Rows from block 8 of a small image embedding model, named by matrix and row number. Rows with one number within an expert belong to one neuron, the router's apart. Each number is 128 + 32 x the weight over its row's rms, rounded and kept within 0 to 255. All counts start at 0.
Before each expert's rows are labels from the 100 images, of 14976, where the router gives the expert most weight on average: "responds to" is what is common among them. Only what is clearly more common there than usual is listed. The data: retinal OCT scans (Kermany 2017).
# router: router (model.blocks.8.mlp.router.weight, 4x192, trained with AdamW), inputs 64-127
# up: expert up (model.blocks.8.mlp.up, 4x192x192), inputs 64-127
# down: expert down (model.blocks.8.mlp.down, 4x192x192, transposed), outputs 64-127

# expert 2
responds to: finding: diabetic macular edema
router.2 [126 180 129 119 153 172  96 198 103 133 128  78 141  77  93 125 163  41 130  85 139 104 163 101 126 101 171 117 149 164 121 168 126 125  90 153 104 198 191 142 155 131 125  84 129 149 117 143 100 162 152  68 173 140 117 204 125 114 156 118 170 141 103 133]
up.31 [160  89 170 117 128 133 175 147 145  82 221  95 136 138  61 140 128 114 110  99  70 118  28 110  94 185 146 123 133 136 139 133 188  78 106 155 138 112  97 126 125 120 103 112 169 136  90 106 114 179 117 122  98  95  99 137 184 146  58 126 121 115  99 126]
down.31 [117 135 111  98 126 123 102 227  78 143  72 125  93 166 136 132 120 166 111 128  96 162 162 141 102 116 136 156 123 112 143 100 171 125  94 147 127 138 141 140  97 139 118 151 120  93 108 108 129 129 106 157 164  50  97  94 126  92 196 170  99  85 103 133]
up.32 [108 130 132 142 115 145  99 153 187 115 132 111 144 150 113  48 120 195 180 186 171 102 124  92 107 151 128 164 147  77 103  85 172  97 110  79  48 115  85 129  54 102 148  86 169  97  98 111 157 142 133 149 154 136  89 154 155 134 107  99 123 179 160 109]
down.32 [ 99 163 159  83 110 143  85 136 119 101 117 119 140 144 135 134 136 164 190 163 106 132 165 142 105 149 154 159 145 152  50 166  98 112 218 140 159  97 146  55  65 133 121 184 112 146 185 100 161 158 101 128 126 123 178  84  87  98 109 162 137 105  93  84]
up.33 [ 93 122  88 145 100 151 133 103  82 161 119 130 153  87 129 166 102 136 157 130 131 150 157 118 101  65  84 163  65 112 130 153  68 110 137  97 101 154 127 130 138  90 104 100 135 105 174 127 109 175  65 111 152  97 187 111  41  47 127 197 163 132  95 109]
down.33 [171 127 159 199 121 154 146 147 145 121 115 168 136 128 128 193 155 122 173 113  85  62 141 178 108 153 167  73 111  86 137  67  97 109 122 101  61 209  86 102 107 132 150  96 129 158 109 168  84 121  55  94 150 113 173 121 114 147  98 160 117 143 152 139]
up.34 [126 170 134  86 130  98 134 153  73 104  93 169 111 133 156 121  87 142 134 148 118 120  97  58 109 158 130 197 115 201  84  87 123 115  88 113 172 118 173 132 108 149 118  91  83 131 148 196 162 128  82 102 189  69  66 114  93 152 113 132 134 142 148  87]
down.34 [191 126 141 150 162  87 142 108 165 134 193 100 109 124 140  98 104 142 108 167 148 168  54 103 124 133 106  67  82 101 136 177 169 140 116 153 117 153 123  96 202  98  95 198 116 149 177 120 126 113 119  81 145  60  94 104 152 203 161 119 151 139 139  91]
up.35 [162  97 130  80 115 134 146 130 108 164  99 144  97 148 163 176 127 161  98 101  72  93 170 110 131 158  95 153  79 102 190 117 124 150 138 195 223 115 117 109 174 134 120 137 135 151 114 157  64 109 124  97 115 142 139  68 184  70 121 116 126 114 182 156]
down.35 [111 116 125 122 156 206 101 113 168 175 121 105  98 117  99 145 150 169 109 158 100 142 132  61 165 167 130 108 130  84  88 103 112  82  81 148  89  87 199 149 122 103 134 137 135 143 149 104 146 184 133 143 140  83 166 108 183 112 119  67  96 163 105 113]
up.36 [ 78 116  97 140  67 125 129  65 137 136  94 117 147 124 112 144 129 156 138 141 100 117  92 138 121 186 151 128 112 128  89 138  99 121 103 143  93 112 109  82 144 166 105 130 144 121 146 119 105 149 130 131  87 150 103 144 129 138  65  49 153 135  44 140]
down.36 [160 179 153 114 161 104 226  87  99  94 106 177 104 120 119 100 141 129  94 146 154 125  44 118 133 114 108 130 108 150 124 136  96 136  71 162 158  99  86  70 116  98  90 136 164 157 151  86 117 200 189  90 110 144 103 145 116 147  95  95 138  88 130 154]
up.37 [ 78 119 104 108 152 158 127  94 135 121 129  98 109 127  82  73 153 102 108 106 188  88  87 157 158  81 142 158 114 102 103 166 114  72 103 155 107 143 111 146 138 159 138 127 125  96 151 146 192 100 153 129 152 149  93 144  92 109 109 112 167  47 127 168]
down.37 [142 130 121 143 130 155 119 148 134 113 121 136 202  85 113 115 167 137 213 178 181 142  78 185 146 159  85 120 153 144 171 118  99 177 182 163 154 152 137 138 158 156  62 161 132 114 133 169 171 150 130 156 115 153 180 117  78  55 104  99  85 139 127 116]

# expert 1
responds to: finding: choroidal neovascularization
router.1 [127  86  86 128 150  93 149  61 150  80 130 137 136  69 148 134  97 177 132 140  72 182 132 162 146 104 131 131 124 116 110  85 142 104 144  65 108 127 122  90 178 149  96  88  63 165 142 122  83  83 128 154 138 125 139 101 119 169 137  65 140 139 148 160]
up.31 [ 66 126  93 104 115 189 104 164 159 177 165 140  73 120  95 151 126 230 124  92 185  95 101 126  93  83 119 181 116 142 137 142 116 130 104 123 174  90 153 108 144 178 171  86 215 101 121 144 131  87 160 139 123 148  51 112 103 114 178 149 108 173  85 147]
down.31 [161  51 121 114 101 112 173  74 146  95 186 156  65 172 125 148 159 117 131 137 168 130 113 162 163 137 142  61  57 115  97 186  94 132 136  85 152 158 144 110 163 130 111 110  80 147 116  85 139 141 134 172 108 134 158 103 127 123 138 147 148  94 162  98]
up.32 [ 61 123 116  99 142  98 157 112 149  91 172 144  97 122 137 128 120 151 153  72 100 142 132 198 112 113 152 149 154 128  82 122 127  98  93 147 173 170 208 127 128 207 123 156  84 126 162  37 162 100 114 152 139 159 113 132 125 160 104 151 105 150 110 143]
down.32 [155 126 167 132 127 122 136  89 121  79 137 159 171 127  62  99  85 140  96  64 167 145 170  82  82 193 116 143 125 112 144 150 127 156 157 136 181  98  39 132 117 127 121  95 138 123 130 109 106 153 168 146 135 147  70 168 110 124  85 132 176 158 135  89]
up.33 [ 79 145 127 162  98  83 141 127 101 144 140 139 137 112 194 118 133 148 141 164 143  82 157 167 121 182 101  94 112 123 123 176 154 135 144 101 128 120 156 128 149 112 102 119 141 147 137 109 105 106 149 142 118 120 139  63  90 164 107 170 186 175 150 102]
down.33 [ 94  97 145 119 168 110 137 165 128 118 117  80 174 130 147 121 115 129 112 167 104  70 112 113 133 117 125 171 153 156 132 142 149 109 109 116 108 113 208  99 177 115 105 100 160 167 149 119 145  76 103 101 121  75  93  74 179  88 158  51 134 113 148 159]
up.34 [ 93 117 183 147 141 115  87  62 116 158 140  86 126 102 102 100 181 101 142 128 110 123 158 179 124 128 165 164 172 114 160 166 102  89 163 156 109 124 153  66  90 151 144 152 202 128 112 163  99 134 111 123  60  73 156 147 111 153  67 130 127 161 114 148]
down.34 [179 126 171 120 202 163  84 107 121 138 147 135 121 117 142 101  50 147 123  80 124 107 148 161 135 206 186 148 105 145 165 121  86 152  58 133 139 154 107 201 115 125 178 105 137 166  83 133 114 119 124 154 138 156 132 109 125 131 131 132 103  61 138 127]
up.35 [ 73 119 170  91 145 121 137 139 125 111  78 121 120 130  99 118 137 146 154  87 114 184  92 130 132 139 139  99  70 159  42  95  92 117 176 135  93 116 126  98 100 194  89 102 113  77 109 108  76 155 130 160 142 127  76 103 108 113 149 149 135 170 154 124]
down.35 [176  84 105 131  61 135 171 102 177 101 132 170 130 142 167 134 143 116 111  84 128 153 183 140 106 180  99 163 174  79 111 102 128 115  84 115 120 142 150 114 106 146 154 119 127 167 160 133  93 182 134  88 186 148 108  99  64 176 146  87 132 103 132 137]
up.36 [189 137 121 150 144 228 109 146 110 149  70  98 122 158 109 115 129  98 120  62  74  89 155 134 124 113 161  95 147  65 131 114 164 128  93 146 170 101 100 154 123 146  97 180 150 153  93 118 144 134 131 191 132 182 166 100 135 151 101 126 172 142 117  89]
down.36 [200 180 118 107 101 137 138 126 158  96 161 177  79  84 166 114  87 130 166 132 128 116 136 109 150  77  98 132 155 170 164 149 187 101  92 148 190  84 142 124 139 136 131 126 180  85 114  72 128  75 102  63 181  62 126 124 110  99 105 155 114 126  99 170]
up.37 [117 129 158 149 139 147 135 142 121 161  76 127 141 179 108  91  88 131 167 118 137 152 148 141 119 193  88 147  96 140 147 111 147  85 127 125  97 114 118  99  96 109 137 142 101  47 163  85 132 135 110 112 110 106  93  84 168 172 175 227 173  89 141 106]
down.37 [137  80  94 121 146  41 107  88 103 107 192 160 125 128 151 148 136 103 143 128 162  84 118  84 157  57 141  35 103 128 162 112  93  97 127 166 135  87 166 116 132 138 106 106 129 162 150 111 142 141 142  88 156  93 200 152 122 130 172  63 149 147 133 157]

# expert 0
responds to: finding: diabetic macular edema
router.0 [147  82 124 140 133 145 152 156 130 192 101 125  68 178 152 170 146  81 101 164 144  75 137 114 140 169 145 176 169  67 113 138 147 255 116 134 118  99 132 168 134 109 141 162 127 139 109 131 141 126 123 166 136  82 102  71 152 124  94 108 125 134  77 124]
up.31 [146 147 135 122  83 156 117 118 131 117 175  82 113  81 169 156  93 100 108 149 123 153  83 199 139 168 142 168 108  84  89 129 107 112  64  88 146 115 147 202 155 116 113 228 132 130 124  53  90 111 105 171 117 124 175  78 139 162 165 100 202 157 161 156]
down.31 [ 95 134 107 144 159 154 179 118 114 151  55 152  87 157  89  96 158 120 216 139 108 136 132 173 184  79 124 161 188 136 157 148 161 142 162  94  98 125 122 117  56 115 110 116  72 133 126  88 179 119 147 106 117 119 122 117  74 100 146 126 170 144 171 116]
up.32 [ 86 106 110 104 160 110  89 147 105 150 121 123 169 138 130 195 151  97 100 138  75 149  96  79 123 189 130 183 161 118  87 145  91 126 131 123  90 150 102 145 156 157 165  84 121 162 130 171  81 149 158 143 144 130 177 101 170  43 112 209  78 171 139 154]
down.32 [192 118 154 210  84 130 154 152 145 164 144 181  95 127 175 134  99 108 146  41  54 114  74  98 160  96 157 112 104 134 101 162 130 164 100 114 157 161 120 150 107 188  93 128 150 196 161  67 130 162  96 183 159 113 123 101 139 181 140 100 104 130 160  95]
up.33 [129 151 170 139 143 126 102 143 119 152 107 139  80 131 137 122 145 126 133 184 149 110 148  82 129 104 140 115 194 166 124  89  94  75 133  65 125  98 108  79 168  68 166 146 144 124 157 152 152 114 166 157 138  83 105 148  95 162 139 150 150 116 119 142]
down.33 [146  98 134 163 121 194 131  90  73 186 144  34  80  76 111 134 135  68  78 144 122  75 103 167  38 106 184 102 159  88 135  98 117 146 162 134 130  73 112 137 141 178 154 144 117 121 134 117  91 124 124 153 126  81 171 130 132 153 120  88 164 170  97 166]
up.34 [ 98 111 105 150  80 119 150 153 109 118 100 173 129 137 166 127  94 117 117 182 141 123 128 113 123 163 148 155 134 133 136 134 174  87 174 144 184 114 133  90 140 120 143 148 137 212 129 179 108 122 152 130 125  82 173 112 174 241 151 151  71 108 107 100]
down.34 [ 92 146 125 118 167  54 102 122  93 134  53 139 140 128 142  87  79 137  81  88 128 171  45 109 100 125 150 105 137 184 119 143 159  67 147 112  97 157 112  80 151 130 101 117 157 120 140 167 144  96 113 174 105 133  98  97 173  89 106  67 156 103 187 136]
up.35 [123 120 100 124 108  63 112  55 186 137 134 161 146 135 122 129  98 164  94 114 135 128 121 166 139 111 104 137 108 121 103 127 139  95 147 118 182 133  71  88 115  58 147 133 163  66 164 130 106  99  60 153 122  69 131 161 107 181 112 138 181 102 141 136]
down.35 [124 106 137 115 133 138  70 118 179 113 147 117 146 107 126 131  68 102 138 208 161 116 131 102  68 143 150 119 109 110  72 126 112 117 121 106 141 183  78 161 132 140  75  98 111 155 152 110 119 151 120 222 123 117 163 151 100  79 104 181 159  67 137 133]
up.36 [124 152 189  91 100  50 112 129  57 109 128 126 178 123  74 169 159 176  88  96 104  77 167 106 125  78  93 143  97 157 101 131 104 137 116  68  81 151 167 125 100 135 138 103 106 143  72 122 137  98 133 192 132 114 186 122 164 129 136 176 112 110 157  75]
down.36 [128 138 170  49  82 179 146 136 116 121 117 105 128 149  89 172  90 192 163 170  83 100 122  69 139 140 139 127 193 138 129 133 146 126 121 171 143  90 166 167 152  78 101  88 132 134 119 124 134 190 156 159 125 154 135  92 120  85  91  77  92 193 132 104]
up.37 [106 130 140  50 118  93 133 103 156 113 104 170 159 137 167 134 143 122 138 106 103  99  87 145 165 155 100 154 170 119 124 121 150 131 218  96  61 145  98 117 161 153  99 119 119 150 171 146 158 199  67 112 163  75 166 146  82 177  90 132 167  40 135 120]
down.37 [ 45  50 136 119 100 142 124 151 136 132 167  93 117 182  90 139 102 151 157 122 102 142 171 172 146 181 112  65 133 123 150 130 105 144 148 141 157 118 118 106 154 172 153 135 102 123 122 121 109  68 110 125  79 117 168 137 137 133 146 153 114 126 126 109]