Weights of a small image embedding model: held-out accuracy 90%.
Rows from block 4 of a small image embedding model, named by matrix and row number. Rows with one number within an expert belong to one neuron, the router's apart. Each number is 128 + 24 x the weight over its row's rms, rounded and kept within 0 to 255. All counts start at 0. After the name is the row's rms in percent of the matrix's.
Before each expert's rows are labels from the 100 images, of 14976, where the router gives the expert most weight on average: "peak at" is the part of the image that holds the peak. Only what is clearly more common there than usual is listed. The data: retinal OCT scans (Kermany 2017).
# router: router (model.blocks.4.mlp.router.weight, 4x192, trained with AdamW), inputs 0-95
# up: expert up (model.blocks.4.mlp.up, 4x192x192), inputs 0-95
# down: expert down (model.blocks.4.mlp.down, 4x192x192, transposed), outputs 0-95

# expert 3
peak at: top right
router.3 088 [161 140 135 160 130 120 124 166  86 142 151 157 129 103 139 139 112 137 127 141 181 147 125  71 162 148 107 190 147 143 114 141 162 144 128 126 122 140 121 137 162 135 107 139 163 125 120 145 154 130 154  80 115 134  98 126 131 125 121 145 112 135 117 113 108 131 147 104 143 149 121 125 107 111  88 118 154 101 111  91 129 145 149 123 171 116 108 125 151 158 146 130 141 112 111 149]
up.20 118 [156 137  88 122 170 132  86 133 135 137 149 120  95 143 124 136 146 111 105  88 145 130 157 161 114 111 120 149 152 130 128 115 112 172 162 118 106 145 103 155 150 113 147 132 149 183 138 141 139 117 155 124 122 133 130 165 138 137 121 170 142 120 129 167 146 120 132 146 148 157 123 104 154 138 174 165 128 122 122 105  97 125 137 118 134 106 134 134 108 104 165  59 133  87  86 101]
down.20 117 [112 110  96 145  71 134  71 117 124 108 130 146 167 165 153 138 113 146 129 115 110 164 125 117 154 119  92 120 117 144 156 108 152 172 120 129  84 116 137  61 112 141 108 105 181 163 132 110 113 129 126 139 117  60 160 120 144 129 148  81 102 114 113 127 144  78 135 144  99 172 118  88 144 141 145 119 136 128  98 148 117 103 134 111 144  93 182 136 120 189  97 180 122 119 115 187]
up.21 092 [161 135 145 140 137 105 195  96 133  91 102 128 118  97 105 103 173 173 142 128 105 153 121 122 166 123  95 145 137 194 117 133 109 143 122 158 144 112 128 159 116 143 119 157 109 153 142 184 120 159 118  87 135 126 192 156  99 102 124 128 131  97 173 134 171 134  86 115 137 160 150 137 140 125 151 116 133 123 158 120 115 114 105 150 122 124 134 154 128 104 105 136 154 108 113 152]
down.21 089 [141 129 161 120 120 139  99 111 139 117 156 110 132 116 145  98 100 143 144 110 115  96 132 165 193 113 113 114 145 150 107 120 110 136 171  96 130 108 134 113 123 159 105 164 119 121 134 156 137 149 118 141 133 130 170 157 121 112 117 114  87 125 158 153 122 121 118 128 147 122 124 124 181 152 127 143  77 154 110 120 106 165 135 113  82 134 139 123 100 108 140 108 133 113 184  86]

# expert 1
peak at: top right
router.1 096 [ 82 137 137 186 129 123 105 165 136 137 112 110 113 179 108 141 101 185 116  92 141 122  99 102 137 111 125 109 130 108 121 118 102 115 164 127 105  92 103 141 153 114 106 104 127 105 133 148 148 122  83 130 155 135 112 119 149 155 129 148 136 154 140 150  77 183 147 141 151 156 120 149 104 173 122 178 110 137  89 130 107 140 135 143 142 117 132 116 149 150 122 114 138 119 153  68]
up.20 095 [147 108 109 143  90 172 132 116 102  81 134 126 114 124  87  87 118 129 116 152 138 138 159 145 133 148 135 145 131  83 115 152 109  95 139 142 137 129 119 162 120 141 145 113 137 109 143 138 149 114  95 119 149 109 144 196 167 156  83 163 121 113 114 142 129  89 150 123 119 106 142 108  91 124 108 112 141 127 154 160 117 113 117 125 115 153 107  66 130  99 133 114 124  89 134 141]
down.20 087 [170 137 127 153 125 153 123 120 118 125  97 104 150 112 136 140 159 100 142 130 117 136 177 153 184 151 148 182 118 150 129 119 116 107 122 116  95 157 137 156 144  98 129 130 124 140 122 120 128 124 139 114 135 100 153 149 114 135 154 119 142 139 133  97  81 167 126  90 148 174 118 124 121 132 121 103 137 155 143 179  73 154 107  91 123 137  76 140 124  98 100 156 128 103 149  82]
up.21 122 [141 143 124 138 105 113 144  91 107 106 180 135 178 103 136 105 127  96 132 103 104 128 123 157 122 176  88 129 175 155 159 136 118 129 161 107 118 107 102 131 152 150 141 114 153 158 103 134 129 175 123 182 181  83 127 153 156 113 112 146 151 147 124 117 109 144 104 152 104  85 112 108 110 132 103 125 121 127 127 119  86 152 105 117 141 111 104 150 141 130 105 109 147 149 139 124]
down.21 123 [ 93 110 101 124 166  91 147 117 111 128 135 135 132 151 127  90 140 143 142 147 159 171 117 145 151 131 114 120 145 166  99 151 118 106 113 131 152 162 101 153 115 178 166 141 127 141 163 144 171 142 143 146  91 196 132 148 108 120  94 139 154 171  95 136 159 141 139 134 136  95 113 101 123 115 107 124 122 142 140  86 124 110  72 176 132 115 114 137 108 123 122 130 131 144 165 142]

# expert 2
peak at: top left
router.2 121 [ 94  97 103 100 111 145 133  49 114 123 128 132 139 132 143 103 151 118 133 128 116 136 129 126 117  94 129  93 115 145 151 123 154 141 113 113 147 141 112 144 106 135 126 105 118 150 118 144  93 138 134 170  99 109 137 156 106 120 114 147 154  69 104 101 159  89  98  94 138 122 122 118 144 136 140 107 156  76 169 152 143 154 102 115  98 166 133 144 112  98 141 153 139 135 138 134]
up.20 106 [107 108 129 155 104 190 118 140 132 124 126 129 114 167 176 154 152 109 121 136  98 101 145 161 106 106 128 140  99 115 105 139 144 129 143 147 137 129  97 119 114 149 112 116 151 154 157 144 147 115 166 174 106 145 115 130 140 151 149 111 116 144  98 101 164 145  72 133 148 171 114  90 134 146 152 138 123 160 122  90 135 124 143 111 114 126 103 150 111 176 142 153 121  83 152 111]
down.20 097 [128 139 123 116 133 151 140 152 158  97 134 129 169 116 113 124 132 155  84 135 103 138 129 178 104  99 143 170 127 140  93 113 123 124 112  83 155 144  59 108  78 107 117 110 140 126 109 132 163 118 120 144 167 145 126 107  97  96 132  94  61 131 141 157 142 156 143 144 128 122  88 148 120 186 120 109 153 116 107 100 146  94 136 137 116 150 129 129 143 157 164 138 141 158 141 129]
up.21 093 [ 82 113  89  99 128 105  95 129  97 137 105 106 111 131  97 146 116  90 132 143 140  91 119 168  93 127 107  94 128  96  89 135 134 115 109 158  68  93 102 133 119 128 149 143 122 129 134 139 118 133  81 179 152 100 133 141 138 152  98 130 131 119 147  71  95 143 119 136 142 105  99 184 121 143 131 161  81 142 148 154 171 127 141  89 108 118  99 117 120 136  98 112 127 132  86 118]
down.21 099 [101 117 128 124 145 152  91 144 170 116 126  97 101 123 133 129 174 142 143 136 137 154 110 101 124 131 126 147 106  81 137 127 113 141 128 111 122 147 126 150 128 149  98 128  65 176  78 142 103 123 103 142  93  60  99 117 166 158 118 160 100 141 127 139 140 131 148 153 111 116 144 113 105 108 140 145 101  74 127 128  98 167 170 123 152 153 112 173 134 157  59 124 132  89 109 176]