Weights of a small image embedding model: patch size [8, 8], soap at rate 0.002.
Rows from expert 0 of block 7, named by matrix and row number. Rows with one number belong to one neuron. Each number is 500 + 25 x the weight over its row's rms, rounded and kept within 0 to 999. All counts start at 0. Numbers have three digits each. After the name is the row's rms in percent of the matrix's.
# up: expert up (model.blocks.7.mlp.up, 4x192x192), inputs 0-95
# down: expert down (model.blocks.7.mlp.down, 4x192x192, transposed), outputs 0-95
up.141 120:527501523533510484481506468501472512528499496472520522465474523494489492498535507500595517522508483502501487476568506507473521507535532495516500489517545481487479460498462489472454478510488518502521515529472519540483514476508470514481464505526487501515508511489490516514514517517516493519
up.142 110:479510529487469523503472512485507514500502513529488526471478538525488523521516537499503480496431466509501512519524484462506465486512515500500501432492481519489509515510519489509482474530510509472489533481492485487540468536526530499482478507499507535559550483511495499522510500492517518456
up.143 110:507468523513509497515471503426499559521505505477508532512492509488534494510454536544483505500485492495522494495549521528527492490511491468498489492476531453478471519527515475501473468532518521510517534479489523475503543494500467517500509504484446490510519504510519541513510483516537483505
up.144 110:499479523484449472484501515472504510461539509494534581524447518488523492473510434502542491493503530535501531517453495464487522519495490510490502493503449481479448478457518495516551480497495529484516484555530506482534470522530492468481494518484498524494491486520496498498492505508502489451
up.145 096:491504497455530461584496481511521505501535507505507509505498454483498518473491499501510475509509476546460487503518498495510526492535508550499472530475455487493461487506518502545532528518508519515490500465476508447522485482541487507503471471508501455506513454465517499510525481533511512467
up.146 088:473531485501517515478476511562534509507516506488476477536497485505469484478470542515436479470512546473507536531552443471509519482441493480487443519497514534532493530497478520527555488497456493463516473494541496525485468523517505486465484522528503504480514510505481492525542476508528502526
up.147 098:464514501517516514536521521439479541501454487507507432525506542483504487496483541484488513446484447533502499451459526527504452502510485440497457454498518523509515493547528515482438499476485489508489510521519505551498531460528492483477495482482513532524489541486505529509499483482518495513
up.148 112:476499498450507508492468481542495510490540474512493531480524496504552517493510533493491450505479512473533521489504521478526528545548484498510513541541511523557496490516472471542491503526500517497479487495511510512460488524462496473507501490480512491539511518464544498498494511539518496481
up.149 108:466546528503467484510522515536509474496474487545539501504486489515486526510507518512485511492524488496520447544444499501534524519487455544492541469498490488490541509531466497513493544461561501443489494459507536506518474493507509487495507506479494499509488473523514508465511497503504437480
up.150 111:511493518499502517481491563548493495502519496518457519520474506470439472522496468541491540516483519458470494540497484486472526486511531474484515505546504487468544482482507463475563503490498485490500517506511487475508494541533444469493481479495477478507453490472533496511498511499512479481
up.151 108:485545506529464560560504508481564455501470513487499458468443490481510493527531518567440505525493483532464511483486490457489511497501478529500498481490515511482474513497479493468509484496504491519473532493551465519445474460483476562509487500481502506505483529502490466508500503519478461532
up.152 110:511499517532495514477468536503514478478533481488483509535491512496504469537527500478519515477482494499517520487534531487496518531490510496495529551537543537507543486507450441458497511490450523492463545491459513540434513506512498526503490499490501529500487529527544534539512513529503521477
up.153 087:511494551452482486527512498465511527487545495501495498520517528493433471496514525509469534487492486517440490545498512494453478492452509509505528515532460501475488498533513481501488515512539504509499497522496499511528505456479474473520476538504464511486458503533492478474531515504495511528
up.154 093:493511572507499549513503469497546549474498492445512515498487518484502497454469517475483530514490492501490467514494480507458523475483511462490534497508509463520511510520505537535477489519464482518530467512511529473457526534534458472522502465493505491541537506478473465521498510484493502517
up.155 109:535457514500512519507470497522490491545496477514495503546538500510482459533510537446502514480496475458536486516512499516518542503482472476544494519506505516525495527504480499499510486464552475503501470473518539478547534496541509467531535527509529538501477474503465523476502489481542471509
down.141 109:509490520495440503477527480505505504453489494489493504499518511494522478494547469465470461515508480514490487485473491430493552497529497484535493519479475516476519514496518496489549525507477481453435520550494503488469490489483491481515514499494467509489507518438474499534494462510506482490
down.142 105:490523456477474483504506517506432463470527522580535525482477535502501491512487475548549487511470497466533481533512460468510494503463498527468485494495484491485481497497565505520512472526524517454505493499474524487504494521479525533482501524506518474482493477510454495494523523456535493483
down.143 106:530480456510487515540516498489510501520497530508488532463483511454504493510512504461466586557496495469529499494517485515526483431480523474548484531469504476467561538540519528491500485501532547525507517507524492469478482490515488491511486494499488502500470495504505553502489494467497477510
down.144 109:534496530502548507479520497483476468497529502505512471477466472475521504503459473508506484526500483501463489512526513481512457563535486498514493502531467491501527509547510515517506550502505514480520513523463497501513550500503517535511522518497531541507497509531537521510451516530468502512
down.145 099:531486508468509505554483461500487478487521484551491531486430470462472471490489484483485478517500493468521545518498480452478493513507515515522524515501510520524471495537513432498513519486538498475546471520504497505476516529511471503499517499515534486481507494550482516486538495516493470520
down.146 084:511491522512493503549535526486502563498512498552504496514467529489489523495479451464502507499526507490478479525495470491492538496527533520433521565504505494517498515503499511523452477477465522528563501504544518534501500454490497474497472469476519482544475494501490516474498512474496486458
down.147 100:501519485514488496545532468515482537496457535503512499520482523491505521510528521486474506493488487502455490483490472540467503503484468470526505500485486489534499477523527512491525458487506492482428490522473540484504506444493496525493472477501510493499502493520495457496519518530514506502
down.148 111:489469502503473474474492488503493513524487458520503543491506481513523523491509516477472518497504515482483488494493485503497507540486472501521500500502484478501470469538515500484557443494502473505541498489466521490519502473481505520485511521509533479504537483467492455574520453509525478494
down.149 108:463503526552408547507487481515473556532479512493559542452507542524456503481486503492473485516484503491488508489507480528473491469497511484535506500464490522502514484468479516514539517491501552495507514484472520471497487504472495496476480489517496513506475512449513463504496565488480527490
down.150 098:486477488529474461473465470508489514514462501458547450469489451478465585539547529504553486484468487476524480469510526524491500494512509519478508517520490485508490495478482475518528515492468494497530482515523478499508444503488513511479536495483533487475460528500554467524523485510505502514
down.151 101:506506518507465495479488497473513520494505497523512516510438514493508520497462491528494448454499453529495582514515489499482522461483473506467468546461496474500488481444482487503526544504472506518536504498491457520502496446504486513502490486485516525517503464519522478479549506495497511477
down.152 101:503503490516519503473475523505512541485462479461510534482573525552495499510535505524510451489515523477516492506497483469497452506496491503522521481494522551507505509507487481532522490518495516513461509528498551528476526483544497465508489511520485474494501498569498505563523515537534492471
down.153 089:504501459548517491535506521536487477506508502500517495525503514499518503533549514508489467495515494456501507481502503461508511486564499522485475465488471497501495528479526524464504453461534506493452549537485491505466483449470507458518481469512494511484485505498491510470527541497496540498
down.154 095:491475516495530498497502488496504492459524512472459481516498508491546521452538529532534469500519521517484486474500560489508465474483492505492514462542542508509523530466438461512490494513475505456529501500519452562519538506517535492490532464463496441532506514478455471548469501444503506517
down.155 107:498496476470537509492568475523538492494522500519525492473542479505472505492488500529467486496494513488491474523528499457501525513540510494470520510511500534488551490454498487514519470488482497496465546513487531499509450489481482481547509482505464471522504507444502509495520458462477503531